A small multi-label image tagger, trained from scratch.
Model: 8.67M parameters, 24-pixel images, arch vit, norm layernorm, activation gelu, moe soft, num experts 16, patch size [4, 4], layers 6, width 192.
Training: soap at rate 0.0028, batches of 512.
Rows from block 3 of a small multi-label image tagger, named by matrix and row number. Rows with one number within an expert belong to one neuron, the router's apart. Each number is 200 + 40 x the weight over its row's rms, rounded and kept within 0 to 999. All counts start at 0.
Before each expert's rows are labels from the 100 images, of 14848, where the router gives the expert most weight on average: "strongest on" is what is common among them. Only what is clearly more common there than usual is listed. The data: aerial photos of the United States (SatlasPretrain).
# router: slot weights (model.blocks.3.mlp.router.weight, 32x192, trained with AdamW), inputs 0-191
# up: expert up (model.blocks.3.mlp.up, 16x384x192), inputs 0-191
# down: expert down (model.blocks.3.mlp.down, 16x192x384, transposed), outputs 0-191

# expert 7
strongest on: building
router.14,247,177,213,167,210,121,208,173,161,176,196,211,243,191,208,240,174,194,161,183,215,169,236,162,266,201,169,166,196,245,245,141,218,152,206,295,218,169,179,236,204,231,317,176,241,234,226,273,198,188,274,224,165,178,234,191,257,226,207,141,230,236,212,242,231,189,146,197,246,187,268,175,261,152,179,168,126,189,228,237,237,206,221,115,306,212,190,209,200,134,193,160,191,216,213,218,210,160,108,224,240,227,177,173,240,239,156,237,265,180,195,258,272,262,169,221,143,212,174,158,155,182,169,190,229,172,188,179,215,163,153,252,177,255,183,194,210,281,183,152,258,264,182,176,234,247,118,249,141,205,196,205,163,209,161,162,175,235,221,229,231,133,215,132,138,150,182,177,187,215,124,238,236,213,279,194,206,189,173,211,217,170,174,125,157,212,227,132,155,192,167,153
router.15,208,161,178,190,218,205,209,221,188,160,199,213,200,198,233,196,154,207,210,136,213,117,235,152,251,195,205,138,265,159,250,148,224,132,215,270,222,208,134,179,238,175,329,120,211,186,178,253,212,161,220,209,218,135,199,207,219,189,210,205,166,204,228,247,155,180,188,175,228,244,245,220,279,162,190,195,164,215,196,217,190,248,253,159,258,218,239,226,205,172,242,186,245,263,264,224,199,134,92,235,220,178,184,184,189,231,218,283,233,169,253,239,200,281,169,179,148,220,167,208,189,253,220,208,180,161,222,192,180,166,189,258,202,246,221,247,202,184,174,218,263,197,174,197,246,193,85,258,198,157,160,198,187,236,167,157,162,225,188,225,166,135,241,174,138,202,138,169,191,158,145,273,274,240,288,226,246,197,184,216,201,175,165,144,147,248,204,128,189,150,146,135
up.12,209,278,221,161,192,216,189,228,210,155,202,190,156,188,248,152,208,187,110,202,232,105,286,180,165,183,165,191,152,179,199,189,195,192,189,232,252,202,214,157,219,164,169,187,235,186,248,165,244,222,174,230,215,202,185,138,176,271,202,259,120,232,157,242,14,230,137,312,211,212,166,115,231,257,119,279,193,210,125,231,187,235,167,207,175,238,244,196,201,224,192,191,199,266,229,199,179,183,264,199,177,130,181,205,185,191,108,206,191,206,214,224,186,148,205,222,242,183,197,198,130,148,234,200,188,158,195,118,272,242,215,195,228,233,161,197,193,229,201,222,277,224,194,182,128,183,277,128,180,223,165,161,181,212,214,259,183,162,209,141,199,208,126,201,263,187,166,214,167,191,170,197,208,227,193,161,176,201,194,170,238,188,216,203,244,156,213,258,195,219,201,206
down.12,198,116,181,243,148,202,207,199,313,220,233,138,190,209,200,213,174,194,204,137,211,212,126,263,205,224,194,238,180,172,215,162,226,179,235,173,139,228,257,153,256,201,183,158,175,199,253,206,201,244,200,192,207,166,218,237,304,203,200,224,304,224,192,210,207,184,205,210,200,185,246,208,225,208,156,259,164,198,182,234,156,211,254,263,147,201,163,146,148,192,223,308,200,226,277,214,177,141,189,183,306,219,217,184,191,248,191,129,154,132,185,205,173,200,223,264,212,173,215,153,188,219,206,210,188,104,177,244,208,187,209,222,218,173,242,150,240,201,46,150,200,206,210,146,255,202,168,221,188,163,161,249,274,261,180,241,188,198,183,194,176,215,135,222,205,145,260,231,192,244,159,178,210,217,162,227,191,190,167,197,168,179,168,127,218,280,175,182,168,141,183,281
up.13,213,210,254,185,199,151,266,201,193,261,171,225,185,236,210,268,234,160,203,269,169,259,121,216,229,223,178,243,240,179,184,147,286,130,184,249,181,190,181,249,180,202,193,211,196,176,238,207,207,167,285,133,206,209,191,193,217,203,121,165,199,278,212,200,262,204,170,151,190,170,173,321,191,225,219,177,189,238,167,262,234,170,191,176,207,253,193,184,243,201,125,119,198,185,179,166,247,200,189,170,268,262,230,174,177,212,230,202,257,137,130,196,262,143,219,171,211,174,191,122,172,225,173,192,170,308,140,194,214,176,191,176,186,259,196,232,173,164,197,163,189,174,188,153,168,238,355,219,268,274,194,220,246,216,196,219,192,146,215,172,211,174,164,222,155,273,202,210,238,199,143,210,188,178,126,201,193,243,189,208,241,242,199,268,233,260,159,240,217,221,192,207
down.13,223,220,202,185,183,233,148,155,190,305,192,148,177,169,185,252,177,196,161,213,139,297,206,202,141,255,167,162,251,178,298,184,174,218,153,161,125,196,229,197,192,213,179,234,281,215,182,175,173,209,203,180,175,223,278,229,181,198,216,211,191,198,171,239,289,195,174,212,159,153,179,183,114,189,196,216,234,191,194,182,139,190,232,207,224,124,223,215,165,162,200,214,196,174,129,199,242,229,238,219,288,192,181,190,197,193,250,128,159,237,188,156,233,287,225,123,200,254,258,193,158,200,199,179,216,164,225,195,143,206,190,220,250,176,251,184,221,200,259,184,176,180,210,228,207,222,243,248,255,202,209,169,180,187,156,148,207,194,265,158,243,196,267,221,178,249,160,214,241,187,283,259,166,111,153,222,211,344,211,227,197,147,198,159,309,196,186,196,200,194,135,246
up.14,169,225,225,194,219,230,137,141,200,189,232,250,189,159,244,200,186,186,217,275,216,55,110,257,215,167,282,127,199,215,159,296,204,215,200,191,152,200,171,167,241,200,166,199,239,137,178,211,194,178,166,206,144,210,200,165,225,182,182,198,180,203,232,258,156,115,206,162,226,228,214,201,100,195,150,215,215,203,195,204,151,195,167,284,249,260,151,156,142,170,187,218,155,226,238,152,102,236,137,168,220,138,193,245,157,225,194,205,226,199,143,151,305,149,134,223,139,248,174,236,232,247,244,190,231,239,182,213,215,211,158,163,173,222,206,196,90,208,162,189,199,192,169,103,186,202,205,214,215,246,192,213,167,154,272,188,263,194,215,193,166,194,214,188,234,183,177,270,244,229,202,226,212,163,196,165,216,206,186,226,148,247,227,223,206,182,276,236,190,185,240,178
down.14,169,198,242,206,204,194,264,151,171,247,241,164,174,238,185,203,211,157,165,168,226,173,196,209,161,257,139,212,142,159,167,150,181,155,197,150,181,189,207,210,144,178,117,214,106,215,152,107,121,150,201,200,266,189,188,149,218,190,137,223,232,210,247,205,264,213,290,217,132,276,168,205,189,201,235,99,218,152,312,142,203,210,266,164,198,159,195,224,182,247,252,146,161,179,194,127,208,221,233,243,222,206,250,168,217,237,225,234,170,184,177,191,218,167,267,173,217,200,189,260,211,238,248,221,204,206,200,180,204,177,213,235,197,237,248,184,223,199,211,193,132,205,222,205,261,185,129,221,163,181,214,184,164,218,185,194,158,157,201,179,332,243,217,144,208,175,247,192,198,234,133,226,126,199,263,127,177,194,288,232,280,194,210,180,220,208,173,268,169,217,187,220

# expert 15
strongest on: crop field
router.30,193,162,189,212,193,188,164,202,166,172,191,221,194,244,173,205,151,194,236,120,182,103,218,154,206,113,267,142,146,185,186,148,214,148,164,209,238,179,177,175,190,172,232,162,226,288,291,153,183,259,275,202,257,194,185,187,196,295,236,152,210,232,250,192,168,197,211,117,186,229,243,153,236,224,161,219,261,168,190,232,165,133,268,282,211,241,201,241,172,186,188,204,238,200,246,219,212,185,154,144,203,195,162,190,189,184,206,258,232,171,179,241,121,161,128,213,181,240,182,268,221,176,209,188,88,240,194,218,191,157,215,210,126,274,152,207,223,241,218,238,227,210,227,193,182,208,153,239,278,181,184,227,174,217,194,168,155,257,179,186,173,170,234,242,167,235,171,192,160,134,140,187,220,207,293,221,259,166,244,241,179,204,152,247,281,146,179,234,259,211,167,182
router.31,203,187,184,176,216,190,213,192,139,264,233,216,249,163,228,207,180,243,194,152,224,125,173,131,189,218,215,144,175,166,214,154,213,173,146,199,239,158,178,164,228,202,148,120,164,266,261,163,170,285,215,194,241,170,223,130,184,248,210,164,243,252,222,180,185,180,202,114,233,219,254,159,234,232,157,195,237,178,199,247,238,133,221,257,235,195,216,237,167,216,222,246,258,232,236,231,181,168,112,151,248,184,201,225,231,227,191,166,249,206,215,225,166,145,155,235,173,206,196,195,245,206,161,156,107,176,172,227,165,157,118,259,187,249,116,240,281,254,189,240,232,209,238,190,182,228,132,269,250,153,153,195,132,254,155,194,141,262,215,170,179,232,259,212,149,216,168,192,135,186,162,202,227,211,211,221,234,235,222,233,153,201,160,194,297,198,213,291,257,198,206,152
up.12,163,113,176,176,349,184,161,234,151,151,277,198,192,104,173,219,209,173,278,193,165,279,207,172,168,189,149,202,192,249,178,187,243,146,212,160,152,180,177,158,154,138,233,218,208,177,192,217,244,148,144,238,167,232,196,205,196,233,279,152,200,161,200,194,226,192,207,219,194,231,224,258,226,150,214,220,200,216,175,200,218,202,167,197,153,223,284,174,237,184,159,286,47,168,200,179,197,198,241,163,186,209,157,221,223,228,207,206,227,155,165,195,242,227,210,206,160,178,309,236,199,170,168,240,250,86,183,214,241,198,181,167,174,134,194,225,193,216,262,246,249,160,168,270,226,245,214,218,210,202,188,230,200,200,238,245,200,199,203,217,188,238,209,219,205,203,236,257,157,201,67,194,207,225,175,158,211,128,203,193,214,193,238,260,228,233,172,231,251,190,188,177
down.12,185,170,196,212,197,209,190,190,172,183,232,168,178,198,306,226,207,183,213,179,208,126,217,178,198,175,223,252,184,270,284,140,211,161,250,172,159,209,171,194,206,156,100,198,169,153,179,187,128,252,209,132,316,208,213,224,192,207,270,203,189,201,194,245,171,220,176,205,249,201,145,165,283,196,196,245,187,175,207,255,164,192,169,289,160,233,196,228,217,235,252,178,201,202,222,238,157,210,237,163,225,97,169,183,279,254,143,169,181,131,223,190,294,200,193,202,235,179,189,210,211,230,197,262,133,172,195,246,132,154,188,170,173,177,185,246,253,223,222,159,267,221,168,165,163,198,131,195,245,191,188,232,172,210,144,228,268,156,280,189,196,193,149,266,287,208,232,237,239,198,170,177,228,211,231,244,175,164,199,206,166,170,201,62,238,187,147,203,168,223,216,213
up.13,178,175,168,182,207,221,203,212,118,147,154,204,201,168,199,222,282,135,211,189,213,132,156,184,234,171,184,181,181,245,189,280,276,231,216,248,125,178,166,221,231,201,249,181,182,133,244,227,191,198,214,239,235,203,215,204,184,199,187,249,140,228,208,212,166,221,236,277,237,184,137,119,150,234,157,182,204,235,236,255,135,241,214,151,217,196,195,215,189,176,104,172,247,167,120,160,202,235,186,237,251,264,146,163,166,226,204,206,198,206,190,162,225,223,141,200,164,206,238,253,172,226,177,284,214,265,252,42,201,220,168,183,231,203,267,197,217,205,203,162,195,206,169,156,131,154,149,221,199,137,196,143,183,242,189,245,182,193,196,194,178,316,172,198,136,205,220,171,201,252,198,221,241,281,246,197,184,196,169,220,232,159,247,299,220,213,146,173,215,165,192,177
down.13,217,184,176,193,205,253,156,203,173,121,237,190,231,207,165,150,140,153,265,132,208,126,188,258,155,247,209,215,204,240,236,182,190,211,244,259,267,170,159,134,249,195,202,210,171,176,210,211,236,192,173,220,170,201,167,174,192,112,179,167,198,153,279,227,248,105,150,104,196,185,203,182,226,214,229,183,223,303,173,112,163,184,238,219,163,240,204,170,274,187,194,173,179,242,209,231,203,185,223,263,210,227,180,157,224,159,186,241,216,175,216,214,198,282,232,205,132,173,269,152,184,241,203,175,140,140,138,199,176,199,235,208,185,219,185,251,263,223,182,200,217,217,241,233,114,153,272,275,170,247,184,186,263,200,139,196,170,204,227,189,207,221,193,192,174,184,214,183,250,220,251,214,201,236,321,203,255,282,242,262,220,216,131,180,182,227,211,117,224,160,213,192
up.14,173,269,218,200,174,270,198,228,201,229,181,188,193,161,198,202,170,176,155,219,284,221,149,230,231,251,186,219,171,251,174,229,247,172,240,186,243,252,195,148,199,225,162,210,189,196,145,124,205,230,282,264,201,206,175,224,107,197,181,241,192,218,145,179,181,162,206,252,96,151,196,140,143,195,213,233,220,204,221,188,186,227,211,265,192,207,196,215,223,219,181,192,186,254,163,223,222,246,275,201,184,216,135,205,180,206,202,214,194,178,185,180,184,186,204,218,337,160,194,222,202,209,189,201,298,165,229,167,130,181,155,108,193,144,318,203,118,193,145,238,230,174,214,194,202,176,143,140,178,201,267,195,236,179,264,234,202,212,156,196,180,308,186,232,200,197,254,177,117,167,261,163,247,193,202,220,259,185,197,240,170,235,147,210,90,147,200,212,167,180,163,232
down.14,296,154,189,238,195,201,193,163,236,158,191,224,137,214,176,214,130,179,195,100,225,179,226,200,116,213,214,183,242,146,211,163,207,177,238,171,247,188,159,172,241,199,162,184,152,204,202,221,181,230,210,226,198,217,189,177,109,211,278,236,169,198,234,203,211,202,165,165,207,225,286,245,201,223,256,238,265,208,187,262,146,152,229,220,142,191,165,249,259,166,142,144,183,249,172,227,158,113,225,212,214,137,114,120,245,211,194,138,254,207,170,180,238,180,246,176,201,154,212,221,181,147,213,213,207,201,206,207,176,188,207,191,100,192,145,159,245,233,215,306,250,151,290,189,176,236,215,272,135,171,218,210,267,180,126,159,211,242,179,185,209,136,198,250,199,211,148,200,173,228,159,254,194,189,192,193,273,312,229,231,199,248,205,227,201,219,143,219,190,195,202,188

# expert 11
strongest on: building
router.22,193,181,163,141,194,168,156,223,145,178,263,211,211,170,176,220,238,232,203,208,189,178,244,156,201,208,214,164,146,167,186,157,241,161,233,243,232,130,173,193,199,157,269,146,182,284,243,174,162,142,229,211,238,202,201,171,195,274,198,122,236,269,256,201,255,193,181,161,201,244,227,175,280,207,143,188,226,184,168,315,209,228,248,193,172,243,243,217,214,158,232,157,229,204,214,221,206,155,119,202,238,146,155,157,233,233,173,260,196,167,186,241,209,219,167,153,198,210,212,114,180,133,151,145,221,195,148,250,176,150,195,263,166,239,155,174,244,260,280,168,201,238,196,215,160,215,139,257,196,157,188,235,163,243,145,193,264,258,199,203,130,133,219,209,153,235,150,155,155,177,154,242,252,243,267,250,230,198,235,200,159,205,115,164,248,226,153,154,210,180,167,155
router.23,165,184,222,165,146,208,194,192,156,180,215,180,184,239,211,221,165,236,258,141,217,166,265,187,200,250,134,224,222,145,221,170,179,151,241,209,229,217,152,222,228,132,255,162,230,209,151,229,153,158,250,183,136,223,253,194,127,116,262,160,181,199,213,168,185,152,218,263,259,171,188,214,272,233,237,175,95,169,213,168,193,208,198,97,277,129,226,221,168,212,245,240,268,216,258,183,190,208,169,192,248,179,197,286,146,170,230,228,206,243,249,251,242,245,289,222,245,150,265,268,174,193,198,239,215,123,148,275,221,189,118,213,171,219,167,216,212,205,169,212,207,238,202,259,247,179,147,225,180,152,177,149,177,265,193,174,215,199,231,193,219,153,263,140,179,227,129,161,171,163,223,236,231,225,228,191,189,249,171,207,185,238,192,143,262,231,205,184,140,206,186,184
up.0,175,212,278,192,206,161,141,206,183,110,217,203,211,247,254,249,190,180,194,184,84,188,184,203,134,169,159,212,247,186,292,172,261,207,197,228,180,248,234,206,74,200,269,213,169,180,196,204,189,211,213,205,164,202,215,269,246,224,150,230,168,190,184,130,232,267,188,216,291,188,155,287,205,184,173,172,159,168,217,191,166,138,199,202,133,230,200,249,221,210,183,211,170,275,186,195,201,207,136,261,236,231,146,169,156,224,161,230,219,153,189,201,184,122,194,247,210,212,198,291,213,202,182,183,176,177,237,229,203,211,194,208,200,223,180,196,239,158,199,239,218,167,94,222,230,198,175,182,143,206,251,219,188,194,198,200,126,198,199,199,126,314,219,225,210,166,173,176,144,121,191,182,246,268,247,176,193,227,159,275,272,188,218,239,106,193,152,217,239,172,200,219
down.0,263,228,223,163,204,160,174,79,229,168,141,180,154,323,271,257,242,189,234,180,298,223,159,171,132,184,170,208,218,218,201,248,222,141,253,193,234,205,204,147,208,208,165,269,223,206,200,175,101,228,221,122,243,188,205,222,190,227,187,201,296,266,215,206,229,244,156,226,230,181,216,170,231,141,177,280,234,181,216,221,205,200,234,197,189,200,174,194,153,191,133,175,203,204,188,211,194,134,128,190,250,241,188,213,122,194,152,295,168,202,185,187,247,209,91,189,201,195,139,187,221,215,182,221,148,202,178,203,162,186,172,257,136,223,204,193,188,201,237,117,226,209,243,166,207,172,123,235,108,179,148,189,192,179,214,198,180,237,200,184,191,150,218,184,246,140,174,235,209,187,158,205,212,149,175,193,264,253,170,210,163,224,190,236,198,168,287,209,195,242,273,215
up.1,196,205,185,229,190,273,155,100,230,269,163,231,222,259,159,174,235,160,180,205,210,269,166,208,175,198,165,187,175,238,139,174,252,218,196,178,242,188,298,249,262,187,197,187,161,159,251,243,231,200,208,239,128,215,232,242,195,191,141,249,232,195,269,199,218,169,158,252,188,192,229,181,201,203,244,178,192,185,203,152,217,295,206,149,237,220,162,237,244,224,178,206,230,110,241,195,251,187,199,216,172,202,195,125,205,275,215,124,259,179,222,187,119,216,201,184,253,241,181,157,206,198,205,196,182,260,221,207,203,217,222,162,166,186,230,213,165,242,299,193,153,194,213,136,141,171,274,233,327,242,215,203,185,131,189,186,245,208,165,209,237,180,230,197,251,203,179,170,201,173,210,208,194,187,162,205,188,183,225,179,249,98,178,319,233,265,171,105,184,236,225,229
down.1,200,221,224,248,252,162,183,250,106,164,178,142,200,190,190,139,211,256,215,205,196,279,213,220,249,198,226,202,200,190,199,223,243,192,233,227,175,179,196,217,196,250,226,187,210,256,187,115,221,166,215,110,173,202,179,259,176,180,206,165,239,174,231,246,197,240,243,301,249,182,212,62,218,180,203,215,183,207,209,190,158,221,268,230,213,208,164,126,216,204,192,185,124,234,245,189,197,219,230,226,205,186,203,200,195,199,225,324,140,218,158,139,179,126,239,197,225,151,162,210,251,238,193,215,225,130,151,185,159,184,116,171,267,264,192,146,253,203,236,301,155,198,248,171,182,243,237,118,195,192,198,190,219,203,217,241,188,227,225,213,209,232,226,188,180,136,211,173,208,188,227,214,281,211,252,167,189,295,105,254,208,137,197,153,190,203,199,166,147,141,179,169
up.2,182,195,212,124,204,136,249,217,243,213,201,184,199,192,199,196,166,191,201,125,279,215,197,162,186,225,228,177,224,184,208,204,155,137,246,196,239,259,200,231,141,200,184,200,215,202,116,160,174,227,206,232,203,200,176,224,218,157,125,262,266,178,133,127,140,157,200,262,274,162,186,214,235,232,234,186,253,229,175,262,198,283,210,202,272,172,238,188,200,268,53,197,266,187,196,140,145,268,170,146,200,243,185,237,168,155,204,183,216,251,193,219,235,198,140,191,194,204,181,191,170,249,167,198,164,152,182,147,208,162,212,170,199,244,219,184,204,198,215,227,222,170,174,263,180,196,165,220,197,67,221,157,148,272,221,183,240,289,254,171,175,264,218,167,147,217,247,207,211,177,302,167,197,218,186,227,117,193,196,126,240,195,169,247,197,247,234,197,186,190,192,193
down.2,195,177,228,185,169,223,231,240,178,210,138,156,175,216,181,171,205,175,175,161,122,215,158,176,136,206,173,173,221,190,191,215,230,335,187,190,163,133,215,206,154,176,251,226,212,204,266,210,215,92,194,213,271,196,111,212,104,244,162,208,202,199,124,197,189,215,190,234,176,239,220,214,218,241,227,228,215,262,244,172,170,123,236,244,230,171,324,199,172,234,273,228,177,243,210,178,268,261,185,211,219,164,168,163,222,261,207,203,220,199,195,243,196,257,277,152,165,162,226,258,220,167,215,186,151,241,166,243,212,210,215,254,276,215,221,154,284,222,195,133,218,253,196,129,157,222,238,193,192,180,197,272,189,239,278,188,155,201,153,196,193,172,199,196,201,215,274,168,177,208,196,266,187,207,180,177,217,145,246,200,283,157,157,208,188,149,177,151,148,150,243,209

# expert 14
strongest on: crop field
router.28,174,210,179,176,203,156,170,158,138,173,228,206,212,239,235,211,170,209,197,107,242,130,206,154,275,187,221,119,211,180,207,156,187,113,164,203,266,197,173,160,293,154,184,143,214,224,204,243,189,109,226,147,244,187,172,232,205,89,227,195,122,213,246,209,191,169,187,192,233,204,253,177,194,212,136,220,165,161,206,204,187,174,243,238,246,195,198,264,179,197,247,266,202,254,257,240,171,208,269,141,238,175,156,197,164,224,247,170,244,143,197,222,170,224,154,167,184,203,161,310,202,180,240,189,349,238,206,255,206,151,212,254,168,260,223,218,210,237,174,206,234,184,235,179,152,166,294,262,211,180,163,216,152,250,182,161,134,236,200,202,185,204,230,161,178,204,129,210,138,159,180,236,250,185,234,223,251,161,199,196,182,169,159,178,222,205,204,143,193,214,174,182
router.29,167,181,163,267,193,141,243,208,138,181,203,159,220,137,141,196,159,220,184,163,246,131,237,169,244,232,232,180,228,131,230,197,178,100,248,154,271,215,155,160,281,181,240,149,193,216,200,288,135,160,274,247,196,184,219,180,173,131,174,225,170,269,236,132,173,184,142,247,187,222,259,159,236,230,187,132,132,181,284,211,165,165,217,210,259,226,176,234,128,217,244,269,210,209,246,224,195,214,191,155,250,205,190,336,168,244,241,223,208,187,200,202,224,211,171,159,246,171,160,264,190,172,182,235,263,269,178,142,166,220,172,202,230,221,206,208,200,254,136,194,198,196,203,220,161,184,156,273,154,157,204,202,185,203,195,223,166,202,211,168,193,294,273,183,156,207,158,158,128,193,176,210,204,194,237,235,213,173,209,232,178,152,203,166,179,214,255,168,194,244,169,204
up.5,258,229,165,159,227,105,190,200,203,238,121,140,202,156,215,185,169,173,197,218,123,169,205,196,260,173,172,170,192,227,199,198,255,178,173,261,228,224,169,162,79,242,213,115,204,210,230,204,198,111,198,214,194,179,223,156,209,231,244,223,179,235,248,215,255,132,146,196,211,157,177,165,214,244,283,209,243,280,231,226,179,246,182,148,201,80,171,159,228,248,235,129,220,241,182,158,172,169,142,228,155,142,207,199,140,223,194,173,204,151,236,186,213,145,201,234,136,222,193,164,189,268,194,219,264,177,154,183,253,173,185,171,233,177,201,158,149,187,178,157,188,196,226,255,69,260,214,209,221,233,200,151,201,256,233,188,182,201,219,201,272,119,198,189,170,177,232,176,226,152,187,217,218,202,265,242,124,222,217,155,242,162,198,156,218,211,181,155,159,232,200,152
down.5,223,216,116,182,216,200,178,250,184,204,261,69,193,148,180,226,177,208,181,190,211,188,158,227,235,165,197,196,168,195,260,97,275,239,222,184,254,178,300,197,184,200,249,204,180,107,207,189,198,209,210,170,181,214,212,187,179,209,233,213,179,226,156,273,159,194,155,213,175,254,181,254,77,210,162,118,181,158,162,204,229,227,204,243,255,210,248,210,170,237,190,260,183,200,240,272,226,212,334,128,219,162,229,230,179,218,185,167,239,222,230,211,231,272,277,209,192,232,261,134,191,138,233,273,216,166,193,198,245,213,259,169,281,202,183,147,201,225,241,200,185,187,253,211,192,216,205,241,177,253,230,214,180,198,208,158,194,228,247,191,268,197,164,134,227,211,168,201,180,211,155,220,127,195,146,201,194,131,205,155,191,205,149,174,267,210,197,206,145,178,251,196
up.6,202,199,261,130,240,211,236,113,281,223,199,210,282,274,200,217,245,186,223,226,138,291,239,187,142,173,215,228,145,199,200,201,246,214,193,208,65,183,204,238,125,244,255,183,201,196,157,199,194,207,218,111,162,210,239,220,231,180,223,245,248,156,190,208,187,207,211,220,251,191,173,283,85,197,196,144,284,208,209,202,231,231,209,217,150,156,194,101,171,168,205,226,206,234,131,215,209,167,242,201,185,199,220,141,178,217,239,186,223,192,166,210,215,205,199,197,192,179,217,212,165,155,242,217,274,225,226,219,228,227,160,222,190,232,223,264,211,230,173,221,169,197,248,225,245,202,144,138,228,194,154,134,247,162,231,216,187,193,181,167,269,198,177,279,248,174,161,226,199,235,263,154,122,209,195,205,108,172,184,184,203,191,221,204,219,128,176,102,169,248,269,214
down.6,231,145,186,246,186,228,296,230,164,200,111,172,205,202,181,200,219,190,221,147,178,222,133,260,186,201,183,236,225,182,233,97,192,205,169,226,306,152,177,210,177,322,275,186,227,219,252,208,167,184,215,173,194,164,197,194,177,143,206,167,219,205,246,187,218,192,209,165,283,176,213,248,131,250,177,190,195,205,192,250,251,194,289,255,159,184,257,192,245,216,181,157,167,191,208,214,218,193,204,213,216,181,111,196,199,186,190,193,193,201,187,204,213,212,198,219,229,220,259,271,185,228,184,159,197,201,252,210,164,126,171,252,250,313,160,190,236,187,241,262,190,201,250,78,176,148,290,179,195,188,169,238,152,109,203,180,248,184,198,227,175,273,240,252,182,237,199,204,253,242,131,190,140,210,203,190,172,272,201,193,211,207,191,192,128,195,238,164,203,142,139,174
up.7,188,125,270,252,228,154,250,182,257,196,185,226,260,145,183,200,260,210,218,205,168,257,326,184,211,260,168,173,205,183,154,64,207,208,184,250,127,201,167,223,318,196,178,197,192,208,194,217,227,143,163,215,117,200,202,196,209,191,227,96,289,171,127,211,202,223,202,201,242,201,205,272,168,193,197,187,192,217,169,201,240,244,236,186,140,130,231,201,196,223,183,116,202,209,179,163,219,230,278,199,199,186,256,181,211,196,225,270,202,305,137,142,214,212,147,200,238,214,228,197,208,239,229,179,179,184,235,314,222,233,216,123,201,209,199,209,167,213,111,184,198,199,186,200,225,238,157,220,208,202,201,182,207,203,168,138,212,198,197,178,172,180,205,200,178,220,229,176,183,200,249,214,196,205,215,155,136,184,288,254,243,216,201,192,221,226,144,214,238,110,155,199
down.7,225,213,245,185,200,234,200,217,181,202,170,186,171,183,267,181,174,163,227,180,217,186,246,129,214,187,175,159,200,146,302,209,166,250,177,199,176,193,240,209,199,192,152,186,171,245,139,214,122,217,209,213,197,229,198,210,136,150,204,187,180,208,147,252,268,193,333,157,221,143,278,182,213,177,228,202,282,154,234,193,191,178,149,210,181,211,176,126,203,191,235,199,259,163,203,233,199,139,248,138,271,293,207,185,191,165,204,114,158,131,240,201,198,185,210,202,162,139,212,218,155,207,161,233,246,160,262,152,265,191,191,284,162,210,231,209,206,157,176,145,181,183,155,183,243,179,140,202,190,197,222,240,143,198,212,96,210,263,142,170,174,171,201,168,204,203,193,195,181,174,239,201,158,204,194,149,220,131,112,138,167,213,191,125,161,102,267,169,209,214,214,130